config = dict(
    hop_length=160,
    spec_augment=False,
    tokenizer='char',
    arch='tc_resnet',
    norm='batchnorm',
    activation='silu',
    stem='single',
    init='xavier_uniform',
    lr=0.0015,
    eps=1e-10,
)
Rows from block 10, named by matrix and row number. Rows with one number belong to one channel. Each number is 128 + 32 x the weight over its row's rms, rounded and kept within 0 to 255. All counts start at 0. After the name is the row's rms in percent of the matrix's.
# convs0: first width-9 conv (model.blocks.10.convs.0.weight, 192x192x9), inputs 90-99, a 9 kernel for each
# convs1: second width-9 conv (model.blocks.10.convs.1.weight, 192x192x9, transposed), outputs 90-99, a 9 kernel for each
convs0.136 101 [128 128 128 128 111  80 108 128 154 128 128 175 128 128  96 128 168 168 128 128 128 128 156 175 158 128 128 128 128 128 128 128 128 128 128 107 162 128 128 128 128 128  83  70  53 128 160 128 145 128 128 128 128 103 156 188 161 178 177 128 128 128 128 128 106 128 128 107  81  63  73  50 128 128 128 128 162 128  99  76  94 128 128 128 128 128 128 128 128 155]
convs1.136 098 [157 150 128 128  59  84 128 152 128  62  45  43  33  79 128 128 128 149 128  85 128 159 146 128 128 167 128  94 128 128 128 128 128 128  75  93   0  14  53 128 128 128 128 159 128 128  99  88 151 167 149 128 128  93  73 105  83 128 128 163 128  90  63 155 156 128 128 128 160 163 145 102 128 161 157 164 128 128 128  97 128 182 149  87  67  74  87  72  67 128]
convs0.137 098 [128 153  97  79 128 128 128 128 128 128 128 128 159 218 128 178 128 128 128 128 128 128  57  88 128 128 106 128 128 149 151 128 107 128 128 128 197 180 153 128 128 128 128 128  85  99 128 105  98 128 128 128  97 128 101 128 128 128 165 128 128 128 128  55  90 128 128 128 158 128 128 189 175 163 150  93 128 102  87  55  78 128 168 160 128 128 128 128  89  73]
convs1.137 100 [128  91 128 128 128 128 128  74  60 128  81  90 148 148 128 128 128 128 176 163 204 212 128 128  72 107 128 128 128 168 128 128  80 128 182 168 128 128 128 128 161 128 159 193 219 128 128 148 128 128 194 195 159 128 155 128 128 128  79 128 100 128 128 128 160 179 128 110  90 105  83  87 166 128 128 128 128 128 128 128  72 128 128 128 108 128 102 106 128 128]
convs0.138 104 [128  94 128 128 128 128 128 106 128 101 128 179 163 167 179 128  80  84 128  96  84  65  68  63  78 128 100 128 128 128 151 170 128 128 128 128  23  25   1  41  88 128 128 161 162  79 128 128 128 128 163 159 154 128 128 150 166 189 181 191 191 158 128  84 128 128 154 152  93  69  51  59  34  59  93 107 128  85  99 128 151 168 157 180 165 169 167 128 160 128]
convs1.138 101 [206 175 165 128 105 128  92  70  50 102 128 100  97 105 100 128 128 128 187 175 165 128  78  77  64 128 128 128 128  67 128 128 128 128  92 128  97 128 128 161 128 128 128 128 128 104 128 128 128 128 128 128 107  69 128 164 151 128 108 128 102 103 128 128 169 181 162 128 128  98 128 166 128 128 128  97 128 128 128 186 181 128 128  90 128 109 109 102  92  74]
convs0.139 105 [178 128 128 128 161 166 128 128 128 128  78  74 102 157 192 170 174 187 107 146 128 128  73  73  82 128 128 128 128 128 128 157 159 146 128 128 199 187 187 128 128 128  90 128  99 128 151 128 128 128 170 128 128 128  92  98 128  97 128 146 152 128  96 105 128  95  46  72 128 108  88  83 128 128  87  96 128 150 128 128 128 155 151 161 128 128 152 158 128  96]
convs1.139 104 [195 159 159 160 182 128  93  48  53 128 128 128 174 160 128 128  92 128 157 156 151 161 128 128 105 103 128 198 198 173 152 128 128 128 100  70 128 128 102 128 128 128 192 176 128 154 128 103 128 128 128 128 128 128 161 151 128 128 128 128  74  45  47 128 166 128 128  95  91  73 128 128 128 128 128 186 180 178 155 153 128  97  84 128 128 128 128 128 163 128]
convs0.140 096 [128 174 128 128 128 128 128 128 181  94  70  70  96 152 168 128 128 128 108 105  96 128 156 128 157 158 197 176 128  96 128 128 183 154 128 128 128 128  89  69  93  68  89  81  65 128 128 169 128 160 128 128 106 128 157 154 128 128 128 128 128 128 158 128 128 128 128 154 128 128 128  82 128 128 128 128  92 103  78 105 128 128 128 128 184 179 152 153 167 222]
convs1.140 094 [192 175 156 128 128 128 128 128 128 128 128 128 128 128 128 128 128 165  74 128 101 128 128 128 128 128 128  53  97 128 128 128 154 153 128 128  83 128 128  96  84  70 128 128  97 152 128 128 102  89 128  75  47  55 128 164 128 128 128  86 101 128 128 163 146 128  87  64  36  74  96 128 128 108  95  81  99 109 160 128 128  80  80 128 151 128  94  87 128 128]
convs0.141 109 [128 128 128 128 154 150 170 128 128 153 128  96 128 128 128 128 128 128 165 153 128 128 128  83  73  71  63 128 128 128  96 128 128 181 182 128 156 157 148 128 155 166 128 128 128 128 128 128 128  82 128 128 183 234 198 168 154 159 128  98  98  70  66  67  49  56  69 108  94 128 128 128 154 156 170 128 128  99 106 104  97  67  52 128  97 128 128 128 128 102]
convs1.141 113 [128 152 177 153 128 128 128 158 171 128 128 128 128 128  98 128 109 128  53  64  72 128 128 110  97 102  90 220 192 128 171 128 128 128 128 128  83 103  89 128 128 159 128  82  77 104  96  94 109  96 128 128 193 152 166 165 162 168 128 164 154 128 128 128 128 153 102 128 128 156 128 171 168 206 200 151 128  89  94 128 128 102 128 128 128 147 128 128 128 153]
convs0.142 096 [170 128 128 128 100 128 159 128 128 128 128  78  89 128 128 128 128 128 153 128 163 177 167 168 128 128 128 128 128 109 166 162 128  83  89 128 128 128 128 153 164 128 154 128 167 128 128 128 128 128 128 128 128 128  74 128 128  65  79  88 128 128 128  70  59  55  94 156 128 128 128  80 128 154 128 128  99  87  68  81 128 128 128 128 147 128  89  96  74  26]
convs1.142 092 [128 128 219 212 165 128 128 128 128  90 128 128 128 151 161 171 128 128 128  93  20   1  72 128 104 102 128 178 174 128 128 128 158 128 193 128 190 128 128  96 128 128  78  62 128  96 128 128 128 168 163 128 128 178  65  74 128 128 128  83  69 128  93 102 128  92 128 128 128 128 128 128  85 128 181 128  73 128 152 128 128  97 128  93 149 158 158 165 158 128]
convs0.143 099 [171 157 128 128 128 128 128 128 128 128 128 128 128 158 128 128 128 128 128 128 128 128 128  98 128 128 128 128  74 100  82  87 106 128  93 128  47  29  43  17  41 128 159 128 128 128  99 128 161 159 163 128 128 128 128 159  75  51  65  83 128 152 128 128 128 128 128 128 128 128 128 128  49  41  65 107 128 128 128 150 128 128 128 128 128 108 104  77 101  67]
convs1.143 097 [128 128 128 128 150 128 128 153 180 101 128 128 172 128 128  73 128 181 189 128 128 128 128 128 128 128 197 174 156 149 128 128 128 128 181 189 194 198 172 185 128 171 169 162 176  90  92 128 128 128 158 182 128 163 128 128 128 128 105  73  88 128  59 164 159 128 149 155 156 128  97  92  96  90 104 105  69  71  68  48  60 163 150 128  79 128 177 166 128 107]
convs0.144 099 [128 128 128 128 148 128  85 101 128 128  66  93 109 168 128 163 178 187 204 128 128 169 165 128 128 128 128 128  90 128 128 128 128 128 128  99 181 128 172 174 128 148 128  98  97 128 151 160 128 163 232 202 165 213 128 128 128  79  80  93 128 128 128 181 166 182 176 151  94  86 128 128  83  90  92  81 128 166 128 128 128 128 128 109 128  92  97  97 128  72]
convs1.144 092 [ 95 128 128  71  94 172 128 128 128 128 108 128 128 128 128 128 128 128  94  92 108 128  92 128  86  89 128 180 187 190 128 128  82 128 128 128  94 102  56  87 152 156 128 128 128 128 128 128 163 128  93  93 128 173 128 128 128 128 128 128  85 128  98 128  75 128 163 185 128 128 128  81  90 128 128  87  82 128 128 128 128 184 128 128  94 128 128 128 128 148]
convs0.145 100 [128 156 160 102 103  81 128 128 128 128 152 173 128 128  91 154 177 161 149 128  81 107 159 171 128 128 162 110 128 128 128 128 128 166 160 128 224 196 128 156 128 128 128 128 103 128 128 128 170 168 152  82  80  71  31  49  94 156 147 128 128 128 128 153 149 128  95  53  36  79 128 184  20  29 128 128 168 128 165 166 128  73  47  76  86 128 128 128 128 128]
convs1.145 111 [ 83 105 128 128 128 128 165 202 183 128  87  73 128  99  96  90 107 128  83 128 128 128  81 128 128  94  85 171 154 163 106  87  93  88  82 101   9  81 153 144 128 128 147 128 128  97  99 108 128 147 128  99 128 128  41  77  94 128 128 128 145 156 128  92 128  94 111 128 128 158 171 153 128 154 128 128 128 128 128 128  91 128  90 110 128 128 128 101  90  55]
convs0.146 099 [159 128 128 128 162 128 128 128 128 163 128 128 128 128  96 128 128 128 128  97  79 128 128 128 128 128 150 150 168 128 128 128 128 128 128  95 128 128 128 105  94  44  51  71 128 151 128 128  94 128 103 128 128 128 177 128  94 128 128 128  95  99  96 161 128 128 108 128 128 128 128 128 128 128 128 180 180 172 160  94  52 128 128 128 128 102 128 128  92  92]
convs1.146 103 [128 153 128 128 128 128 162 128 172 128 128 128 128 172 128 146 128  84 128  97  83 128 192 183 128  75  92 128 128  98 128 128 160 128 128  79  71  40  48  94  98 173 128 128 173 128 159 166 128 173 172 128 149 128 157 155 128 156 128 128 128  80  84  97 106 159 128 128 128 128 128 128 154 128 128 169 161 128  98  33  50 165 165 128 172 175 152 128 102  74]
convs0.147 105 [108 104 128 128 128 128 103 128 128 128  91  87 128 128 128  90 128 128  88  73  98  74  59  58  66 101  92  71  56  59  89 128 128 173 153 128 128 110 128 128 168 161 128 128 128 128 154 128 128 176 173 188 177 151 128  90  89  83 107 128 128 184 203 128 178 207 175 172 128 155 128 128  82 105 104 128 109 128 128 128  76 128 101 128 128 128 128 128  97  62]
convs1.147 105 [128 128 128 128 128 128 128 166 175 128 128 128 128 128 108 101 147 128 176 128 128  80  93  64  57  81 128 177 128 172 128  93  73  92 128  82 107  66 128  98 128  90  77  96  84 128 128 128 109 128  77  91 106  91 159 128 128 128 100 100  94  89 107 128 128 128  76 128 128 128 156 128 148 170 128 128  64 100 128 128 128 128 196 196 172 152 128  91 128 153]
convs0.148 097 [ 96  87 128 128 128 155 148 128 128 105 128 128 128  98 128 128 153 128 128 128 128 163 128 110 128 128  83 128 156 159 128 128 128 154 128 157 128 128 183 173 160 128 128 128 102 161 173 128 128 128 128 168 128 128 128 128 102 128  85 101 159 128 128 128 158 204 207 128 128  97  75 128 159 163 128 128 128 128 100 128 128 128 152 149 100 128 128 167 175 128]
convs1.148 101 [128 128 128 128 128  85  95 128 166  64 101 128 168 170 178 189 194 128 128 128  87  81 128 128 164 199 209 128 128  88  93 128 100 128 128 128 128  86 128 128 128 128  62  89 128 128 128 180 128 128 128 128 128 128 208 177 128 128 184 180 160 128 128 128 128 128  90 147 156 155 128  87 128 128 101 128 128 128 128 128  81 128  94  84  81  87  88  89  58  82]
convs0.149 086 [128 153 152 128 128  78  74  82 128 128 172 153 102  73 104 128 128 160  97 128 154 151 161 128 128 128 102 128 128 128 128 157 162 128 128 128  70  86 128 128 128 128  63 128 128 161 128 128 164 128 128 128 128 128 128 128 128 128 128 128 128 128 128 128 128 128 128 128  77  37  26  87 171 128 128 128 128 128 102 128  98 128 128  94 128 104  97 128 168 185]
convs1.149 083 [128  82  85 128 128 128  85  93 165  84  77 100 128 164 171 128 128 128 177 169 128 128 128  75 128 128 128 164 168 163 160 128 155 163 128  90 128  78 128 128 187 178 128 189 198 128 199 128  94 128 162  88  41  52 128 128 128 128 128 128 128  56  61 156 174 161 128 128  90  69  66 128  95 128 128 163 128 128 182 165 182 162 128 128 128 161 128 128 184 155]
convs0.150 101 [ 90 106 128 128 152 148 128 128 128  87  90  66  81 128 152 128 101 128  82  74  89 128 154 100  63  57  77  84 128 128 128 151 128 128 153 154  19  70  59  73 128 128 128  65  41  88  72  88  38  45  70 172 228 183 159 128 128  87  92 128  99  90  85  92  98 128 107  81  80  70  60  49  91 105  98  76  74 128 150 128 156 101 128 128 162 128 128 128 128 128]
convs1.150 097 [128  99 128 128 128 100  73  66  81 128 128 128  46  17  54 128 102 128  73 128 128 128 164 128 128 152 184 183 128 128 128 101  97 128 128 180  92 128 161 128 128 151 128  91  47 101 164 172 128 128 128  87  68 128  94  78  89 128 128  84  80  82  75 173 128 191 183 165 152 154 152 128 128 128 128 128 102 128 128 171 128 128 128  87 104 128  47  50 128 128]
convs0.151 103 [128 128 128 128 106  89 128 156 128 128 128 128  92 128 170 154 147 157 153 157 164 165 128 128 128 128 174  83 128 128 128 128 128 128 128  99 203 176 188 161 128 128 109 128 147 128 107  96  83  66  68 128 180 181 128 128 128  80  72  78 128 164 190 128 128 191 172 155  99 128 128 128 231 216 202 179 128 128 128 128 153 128 128 128 153 169 128 156 149 168]
convs1.151 104 [186 204 128 163 128 128 128 157 164  34  80 128 128 128 107 128 128 128 128 128  97  94 128 128 105 128 179 128  73  81 128 162 168 162 176 175 128 164 128 128 128 128 109 103  73 128 128 151 128 128 128 128  85  83 128 128 128  96  82  65  78 128 128 128 102 128 106  86  59  63  42  97  93 128 173 150 128 128  98 104 128 153 155 128 102  79 128 158 128 128]
convs0.152 106 [ 79  82 100 128 128 155 128 152 168 128 128 128 128 128 155 148 128 128 128 154 185 186 128  90  95 128 162 128 128  98  90 128 128 128  85  94 128 128 108 128 128 128 128 153 128  96  86 128 128 101 128 171 162 161 100 128 160 196 175 128 128 128 154 128 102  72  75 128 128 128 128 128 128  80 103 128 128 128 128 128  89 128 128 128 128 128 128 101 106  87]
convs1.152 110 [209 185 156 163 201 181 184 178 183  75 106 128  87  89 128 164 176 181 128 106  81  64  76  88 128 158 157 128 128  88  91  76  86  79  59  53  73  88 128 128 128 128 171 160 151 128 128 128  96  88 128 128 128 128 177 128 128 155 157 128 101  69  73 170 156 128  76  86 128 150 128 128  96  79  87  83  94  82 128 128 128  93  85 128 146 128 128 108 128 128]
convs0.153 103 [128 172 181 162 157 177 200 175 128 128 180 128 168 128 128 174 192 151 128  87 128 128 128 151 128 128 163 182 128 128 128 128 128 165 128 128 128 101  69 128 157 170 128 128 155  95 128 162 173 155 128  93  96 128 128 108 128 128 128 128 155 159 128 128  98  73  92  98 128 128 128 128 164 165 173 128 188 128 104  93  79  79  85 128 128 128 128 160 179 157]
convs1.153 109 [128 154 163 128  64  76 128 186 186 128 128 128  92 106 170 199 176 202 104  73 128 128  81  99 128 101 128 108 128 128 128  95 128  99 128 157  65  59  93 128 156 178 181 162 182  87  67  22  49 128 155 128 157 128 128 128 128 104  74  81  70  94  95  98 128 105 128 128 128 128  65  76 128 128 128 128  61  64 128 153 128 128 128 128 128 128 128 128 128  64]