From a checkpoint of a small CTC audio transcriber: log mel input, arch tc_resnet.
Rows from block 7, named by matrix and row number. Rows with one number belong to one channel. Each number is 128 + 32 x the weight over its row's rms, rounded and kept within 0 to 255. All counts start at 0. After the name is the row's rms in percent of the matrix's.
# convs0: first width-9 conv (model.blocks.7.convs.0.weight, 192x192x9), inputs 160-167, a 9 kernel for each
# convs1: second width-9 conv (model.blocks.7.convs.1.weight, 192x192x9, transposed), outputs 160-167, a 9 kernel for each
convs0.52 094 [128 163 172 128 128 164 177 172 167 128 128 128 169 161  98 128 128 128  50  64  49  65  40  97 128 128 128 128  76  62  63  85 128 166 128 158 128 128 128 128 128 106 128  79  61  73 104  97  69 128 128 128  93 128  97  85  92 128 128 128 128 128 181  98 128 180 199 128 128 128 128 128]
convs0.53 104 [169 197 174 128 128 128 128  52  69  92  89  81 128 128 128 128  94  97 128 161 159 128 128 128  68  62  78 154 172 128 128 128 172 162 128  53 128 128  90  68  57  85 128 149 189  95 128 128  94  76 106  87 128 128 128 128 176 128  94 128 128 128 128 128 128 102 157 128 154 211 174 190]
convs0.54 094 [152 104  99  64  82 128 102 165 128 128 128 128 162 128 128 150 128 101 128 128 173 170 128 128  65  53  53  94 128 128 177 216 170 128 128 128 153 162 128 170 190 203 207 176 128 128 128 128 128 160 171 166 155 128  75 128 128 109 128 128 128 128 128 169 128 128 161 105 128  95  95  56]
convs0.55 100 [101  96  75  42  68 128 128 128 128 159 151 128 128 170 161 128 128 100 128 128 102 128  60  91  86 104  94 164 128 158 128 128 128 155 154 156 166 187 128 128 128 128 128  80  80 128  94 128 164 128  78  56  87  83 105  99 128 128 128  91 128 128 128 128 128 128 153 128 128 128 180 177]
convs0.56 100 [ 89  75 128 128 128 100 128  82 128 128 128 128 128 128 101  74  79  94 194 170 157 128 128 128 128 128 128 128 175 213 151 103  63  76 128 128 100 128 128 162 160 128 128 128 128 156 128 172 128 128 128 167 128 128 128 128 128 158 128  93  86  76  60 128 155 154 128 100 128 128  81  77]
convs0.57 094 [128 128 128 128  72  77 128 128 128 166 128 128 128 128 128  98  87 128 128 128 128 128 128 128 128 128 128 201 157 128 128 128 100 128 104 128 128 128 128 128 171 162 128 102 128 184 128  92 128 128 153 159 128  91 182 128 128 128  93 128 128 168 149  75  87 128 128 128 128 128 128 152]
convs0.58 099 [128 128 128 128  72  56  80 128 128 167 128 128 128 100 128 128 128 128 155 128 128 128 128 150 128  91  55  67  87 128 128 101  92 100 128 157 128 128 128 128 128 128 153 128  91 128 128 128 128 199 128 107 128 128  93  73  98 128 166 128 154 128 128 196 155 128  82  92  81  97 128 128]
convs0.59 100 [182 128 128 128 150 169 156 128 203 165  82  80 128 128 128 128  89  73 169 128 128 128 109 128 128 128 128 128 128 128 158 150 160 128 106 100  78 128  77  72  79 108 128  63  63 128 128 128 128 128  97  94 128 128 128 128 128 102 128 128 128  70  76 157 128 128 128 128 128 128 128 103]
convs0.60 105 [171 169 128  58  38  70 128  81  57  82  75 128 155 175 128 128 128 181 128 158 128 128 128 128 128 158 128 128 104 128 169 128 128 128 149 128  75  82 128 128 128  84  63  91 128 176 128 103 128 128 151 128 128 128 108 128 128 128 128 128 128 128  50  79  64  89 128 128 128 128 128 164]
convs0.61 099 [128 128 128 128 128 167 105  80  81 128 176 161 128 128 105 128 128  85 156 128 128 128  89  88 128 128 174 128 128 128 128 128 128 128 128 128 128 103 128 128 128 128 128 128 163 128 167 158 128 182 178 155 167 128  85 101  99 128 128 150 103 128 128 128 128 128 128 128 128 128 128 108]
convs0.62 101 [128 128 128 128 105  93  70  87  96 184 187 128 164 155 128 101 104 128 128 174 166 182 169 128 128 155 160  98 128 128 150 150  79   1  75 175 128 101 128 107 128 106 128 128 147 105 128 128  85 128 149 106 128  94 111  90 128 128 128  83  68  93  97 128 150 128 128 128 128 152 128 128]
convs0.63 103 [169 161 172 160 149 128 128 128 128 149 128 104 128 128 165 128 128 128 190 180 179 128  91 103 152 128  72 128 128 128 153 176 128 152 155 128 128 102  79 128  94 128 128 128 158 168 186 190 174 180 150 147 162 128  93 128 128 164 160 128 128  79  92  71  58 128 153 153 128 128 128 128]
convs0.64 106 [ 69  59  89  98 128 128 169 156 177 154 149 154 161 154 153 128  94 128 189 192 185 173 152 149 128 128 128  71  63  78 128 128 128 149 171 164  86 128  97 151 128 128  99 128  94 128 128 128 128 128 128 128 128 128 128 128 128 128 128  84 128  94  91 128  94  69 105  90 128  96 154 191]
convs0.65 098 [128 128 168 128 128 128 128 128 128 101  90  95  86  76 103 105 128 128 128 179 188 128 182 185 128 128  83 154 128  75  69  62  98 161 203 161 128 128 128 128 100 103 155 128  96 147 128 128 128 128 102 128 153 159 128  91 128  79 128 128 128 128 128 128 178 177 128 128 128  75  78 128]
convs0.66 096 [128 128 128 128 128 100 128 128 128 165 128 104 128 175 128 128 128 128 128 128 128 128 157 128 128 128 153 161 128 105 128 128 128 170 128  90 172 128 154 128  86  52  77 128 187 165 158 153 128  79  86 102 105 128  74  83 128 128  99  74  72 128 128 169 151 128 128  92 102 128 150 128]
convs0.67 099 [101  82  58  85  90 128 194 182 197 128 128 128 128 128 128  84  38  50 128 128 128 128  83 106  95  62  41  87 128 128 128 128 128 128  85 128 128  94  96 105 101 128 128 128 128 151 128  88  57  65  67 128 102 128 162 168 168 128 128 128 128 128 187  34  66  88 128 103 128 128 103 128]
convs0.68 096 [168 128 128  78 128 100  86  79 128 128  92  95 128  80  83  98 128 128 162 128 128 128 128 128 128 128  84  89  98  87 128 178 175 128 128 128 128 128  77  54  46 128 128 128  93  99 100 107 128 160 165 128 128  96 104  86 128 169 173 158 128  94 128 128 167 170 128  98  94 128 128 128]
convs0.69 102 [160 128 128  67  59  69 128 128 128 128 128 128 128 128 128 128 128 128 128 128 128 128  78  61  84  65 128 102 100 128 128 128 128  82  65 128  82 128 128 155 128 128  99 128  79 194 128  86  81  80  85  96 105 128 128 128 128 128 128 183 199 183 128  81  82  79  68  71 128 147 150 128]
convs0.70 103 [156 176 161 157 164 128 128 128  95 128  94 100 107 128 170 128 128 169  99 104  85 128 128 106 152 156 128 128 159 128 192 202 159 128 128 128  42  83 104 128 128  97 128 101  86 128 128 128 128 128 182 162 128 107  82 128 186 184 128 128 128  96 128 128 128 128 162 128  89  23  42 106]
convs0.71 096 [128 128  94 128  99 128 128 128  57 180 128 128 128 107 155 128 128 128 128 173 128 128 102  62  66  96 109 128 171 181 128  96  78 128 128  87 128 128 128 128 128 128 128 158 170 128 128 105 128 128 128 128 128 169 128 128 128 128 103 128 128 168 128 128 128 128 128 128  77 128 128 176]
convs0.72 099 [128 128 159 187 128  67  80 150 172  46 128 128 168 203 197 174 170 128 128 128 128 128 128 128 189 160 128 128 128 128 167 128 128 128 128 202 168 162 128 128 101 128 128 128 128 165 128 128  94 128 128 128  89  77  95  60  70 128 181 205 128 128  89 150  91  70  73  73  91  99 128 128]
convs0.73 106 [128 128 128 128  80  69  61 128 128 128 128 128 128 128 128 148 128 103 102 128 174 162 128 128  80  79 128 128 128 170 164 128 128 128 128 151 153 153 128 107 149 128 128 150 128 163 171 166 151 175 186 171 128  46 128 128 155 147 128 102  83  70  89  45  73  85 104 160 163 151 152 128]
convs1.52 098 [ 95 128  99 128 128 128 176 162 159 128 128 167 128 128 159 128 128  72 128 128 128 128 128 164 150 128 128 128  85 128 173 194 128 128 128 102 149 159 152  98 128 106 128 163 128 103  88  86 128 128 171 128  71  78 128 128 128 128 128 128 128 168 128  81 128 128 128 102 128 128 128 128]
convs1.53 107 [ 97 128 128  77  88  74  89  99  72 128 128 128 128 128 128  83 128 164 174 186 161 128 128 128 128 128 171  78 128 128 128 168 128 128 128 128 128 128  81 106  52  60  83 128 155 128 157 128 128 107  88 107 128 128 189 163 151 128 128 128 128 107 111 109  94 128  97 104 128 128 128 128]
convs1.54 091 [128 128 128 128 128 128  95 128 107 128 128  86  72  81 128 128 128 128 201 170 165 159 128 159 159 188 216 128  91 104 128 153 154 128 128  76 128 128 150 128 128 128 128 104  84 175 189 171 128 128 128 128 128 128 128 128 165 173 174 128 128 128  79  86  78  57  52  78  49  84  92 128]
convs1.55 105 [199 157 128 128 128  87 101 128 128 128 152 171 155  90  57  65  87 101 128 128 166 181 169 176 157 152 186 128 128  98 128 128  91  91 156 128 128 128 128 128 128 128 128 128 128 128 128  92 103 128 128 161 128 105 128 128 128 103 128 128 128 128 128 158  87  96  91 128 128 128 128 107]
convs1.56 103 [128 161 151 128 128 128 128 128 128 128 128 128 128 128 128 128 188 168  91  72 107 109  95 128 128 128 128 128 128 128 128 128 152 128 156 156 161 164 157 159 128 128 128 128 157  87 128 128 128 128  98  92 128 101 128 162 150 161 162 169 128 128 128 160 128  94 128 128 128  82  87 128]
convs1.57 098 [ 60  43  67  92  96  87 128 128 167  95 128 128 128  98  61  72  93 128  92  77 128 128 128 128  79  92  87  77  91  92  75  58 128 128 128 128 128 128 128 128 128 128 128  79  81 128 103  99  85 128 128 101 128 128 128 182 183 163 128 128  67  79 128 102 128 128 128  88 128  75  75 128]
convs1.58 104 [128  82  92 128 128 128 105  79  29 160 156 128  99  97 128 128 155 159 184 179 192 128 128 149 104 128 107 184 128 159 168 128 128 164 159 128 128  98 128 154 155 128 128 128 154 128 128 101 128 160 128 104  73 128  69  54  99  95  72  80 128 178 160  88 128  95  91  93 128 128 128 128]
convs1.59 107 [128 159 128 155  94  72  86 128  97 128 128 128 128 128 128  68 103 161  77  74  99 128 166 128 165 170 162 128 128 183 187 189 178 170 147 149 128  79  91  66  44 103  94 128 128 109  77  92 128  79 128 128 128 128 173 179 186 161 160 128 128 128 147 128 128 174 128 152 128  77 128 128]
convs1.60 111 [128 128 128 128 128  94 128  98 128 164 128  82 128 183 170  98  99 100  52  73  97  82 128 104 128 128  68  85 111 128 108 128 128 144  97  96 159 128 178 180 177 197 143 128 128 164 168 161 192 128 128 128 128 152  88  87 109 128 165 153 128  89  62 158 160 147 128 128 128 128  90 128]
convs1.61 084 [ 93 128  95 128  89 128 128 167 176 128 128 128 155 158 128 128 128 128  83 100 128 128 101  85 128  86  81 128 128 128 128  53  55  69  94 162 128 128 128 128 128 128 155 128 128 128 154 128 151 128 128 128 162 158 103 128 128 159 106 105 128 100  93  90 128 128 128 128 128 152 155 179]
convs1.62 100 [215 159 128 128 128 128 103 128 128 128 104 128 161 128 128 106 128 128 128 128 128 128 157 168 128 128 128 128 128 128 159 128 128 128 128 128 109  92  86 128 165 128 128 128 164 192  92  36 106 128 128 161 158 128 128 128 128 128 128 148 162 171 192 180 224 165 159 159 128 128 128 100]
convs1.63 104 [ 89  93 128 128  95 110 128 128 128 128  78  40  77 104 153 178 200 195  86  78  90 128 128 165 128 128 102 128 128  96 128 107 128 128 103 128 102 128 128 185 128 128 110 128 153 202 208 165 128 128 128 128 172 128 100 128 109 128 178 167 128 128 181 128 128 159 188 164 128 128 128  94]
convs1.64 106 [128 128 148 174 177 128 148 128 128 128 128 104 128 128 128  97 128 128 161 155 164 128 128 128 128 128 128  93 128 128 128 128  96 103 100 105 151 128 128 128 128  56  69 103 105 128 159 128 152 128  90 102 128 128 128 128 168 175 128 128 103  58  46 100 128 107 101 128  84  60  84 128]
convs1.65 098 [ 88 128 128 128 128 174 177 157 171  76  98 128 180 192 164 128 128 128  84 128 128 128 128  95 147 151 128 128 184 198 158  82 102 107  81  76 181 155 128 128 128 164 174 128 128 128 128 128 128 128 102  93  94 128 128 128 169 156 166 158 158 128 157 191 128 128 128 128 102 128 128 128]
convs1.66 107 [180 168 128 128 154 128 128 128 128 128 152 128 128  91  91  98 158 128  69  48  93  88 100 128 128 128 128 128 158 160 170 128  92 104 128 176 184 170 145 156 152 161 128 165 128 205 182 168 128 128 128 206 164 128 128 106  90  90 103 128 128 128 145  98 128 157 128  76  93 128 128 128]
convs1.67 106 [160 128 128 128 128 128 128 128 155 128  99  83  80  71  97 128 128 128  70  79  75 128 128  98 128 160 128 152 163 128 149 128 128 158 163 211  54  97 128 128 128 128 128 151 175 149  99  86 103 128 174 207 171 177 128 128 128 128 128 108 128 128 156 128  90 128 107 128 128 128 128 128]
convs1.68 095 [191 150 162 148 128  87 106  61  61 155 154 128 128 128 128 128 157 171 168 128  71  97 128 154 128 128 128 128 128 128  87  77  52  58  81 128 128 156 128 128 128 128 101 128 159 174 150 128 128 128 128 153 128 128  81 128 128 100 128 170 185 196 169 128 128 128  67  78 128 128 128 128]
convs1.69 093 [128 164 202 176 158 128 128  80  55 128 128 128 128 162 128 128 128 128 182 128  93 128 165 167 128  89  57 128 128 175 182 191 181 167 128 100  88  87  74  65  57 128 128 128 128 128  65  54  14  54  86  67  72 156 128 128  77 128  80  72  59  71 106  94 128 153 176 167 128  72  60  61]
convs1.70 104 [128  95  88  74  74 128 128  95  53 212 179 128 128 128 128  83 128 128 128 128 128 128 128 128 128 128 128 128 128 128 147 128 128 128 159 128 149 180 174 164 128  93 128 153 185 128 161 161 184 128 128 128 169 160  95  97 103 128 128 128 128 128  90 105  68  74  75 128 128 104 101 100]
convs1.71 102 [159 128 167 128 128 128 159 128 150 168 158 153 151 156 128 128 163 214 128 128 128 128  93 128 128 178 128 176 128 108  75  98 160 161 128 195 161 161 104 128 164 166 159 172 185 165 128  99  77 109 163 128 174 158  73  72 163 165 128 128  74 128 128 128 128 101  58  92 128 128 128  94]
convs1.72 095 [177 128 128 128 188 128 128 128  66 128  89 128 156 128  88 128 128 128 128 128 128 128 104 128 128 168 163  61  88 128 128 128 128 155 128 154  35  41  93 128 128 128 128 128  51 128  93  82  83 128 128 190 128 128 128 128 128 128 128 128 128 128 128 151 128 128 128 128 128 105 128 128]
convs1.73 102 [ 75  86 128 128 168 128 162 161 172 128 128  93  55  89  48  82 128 128  60 104 128 128 128 128 128 128 185  97  70  83 128 128 102 106 128 128 160 128 128 128  83  90 128 103  91 128  61 128 128 102  99 128 128 128 168 128 128 128 128 128 128 128 128 128 128 128 128 128 128 107 128 128]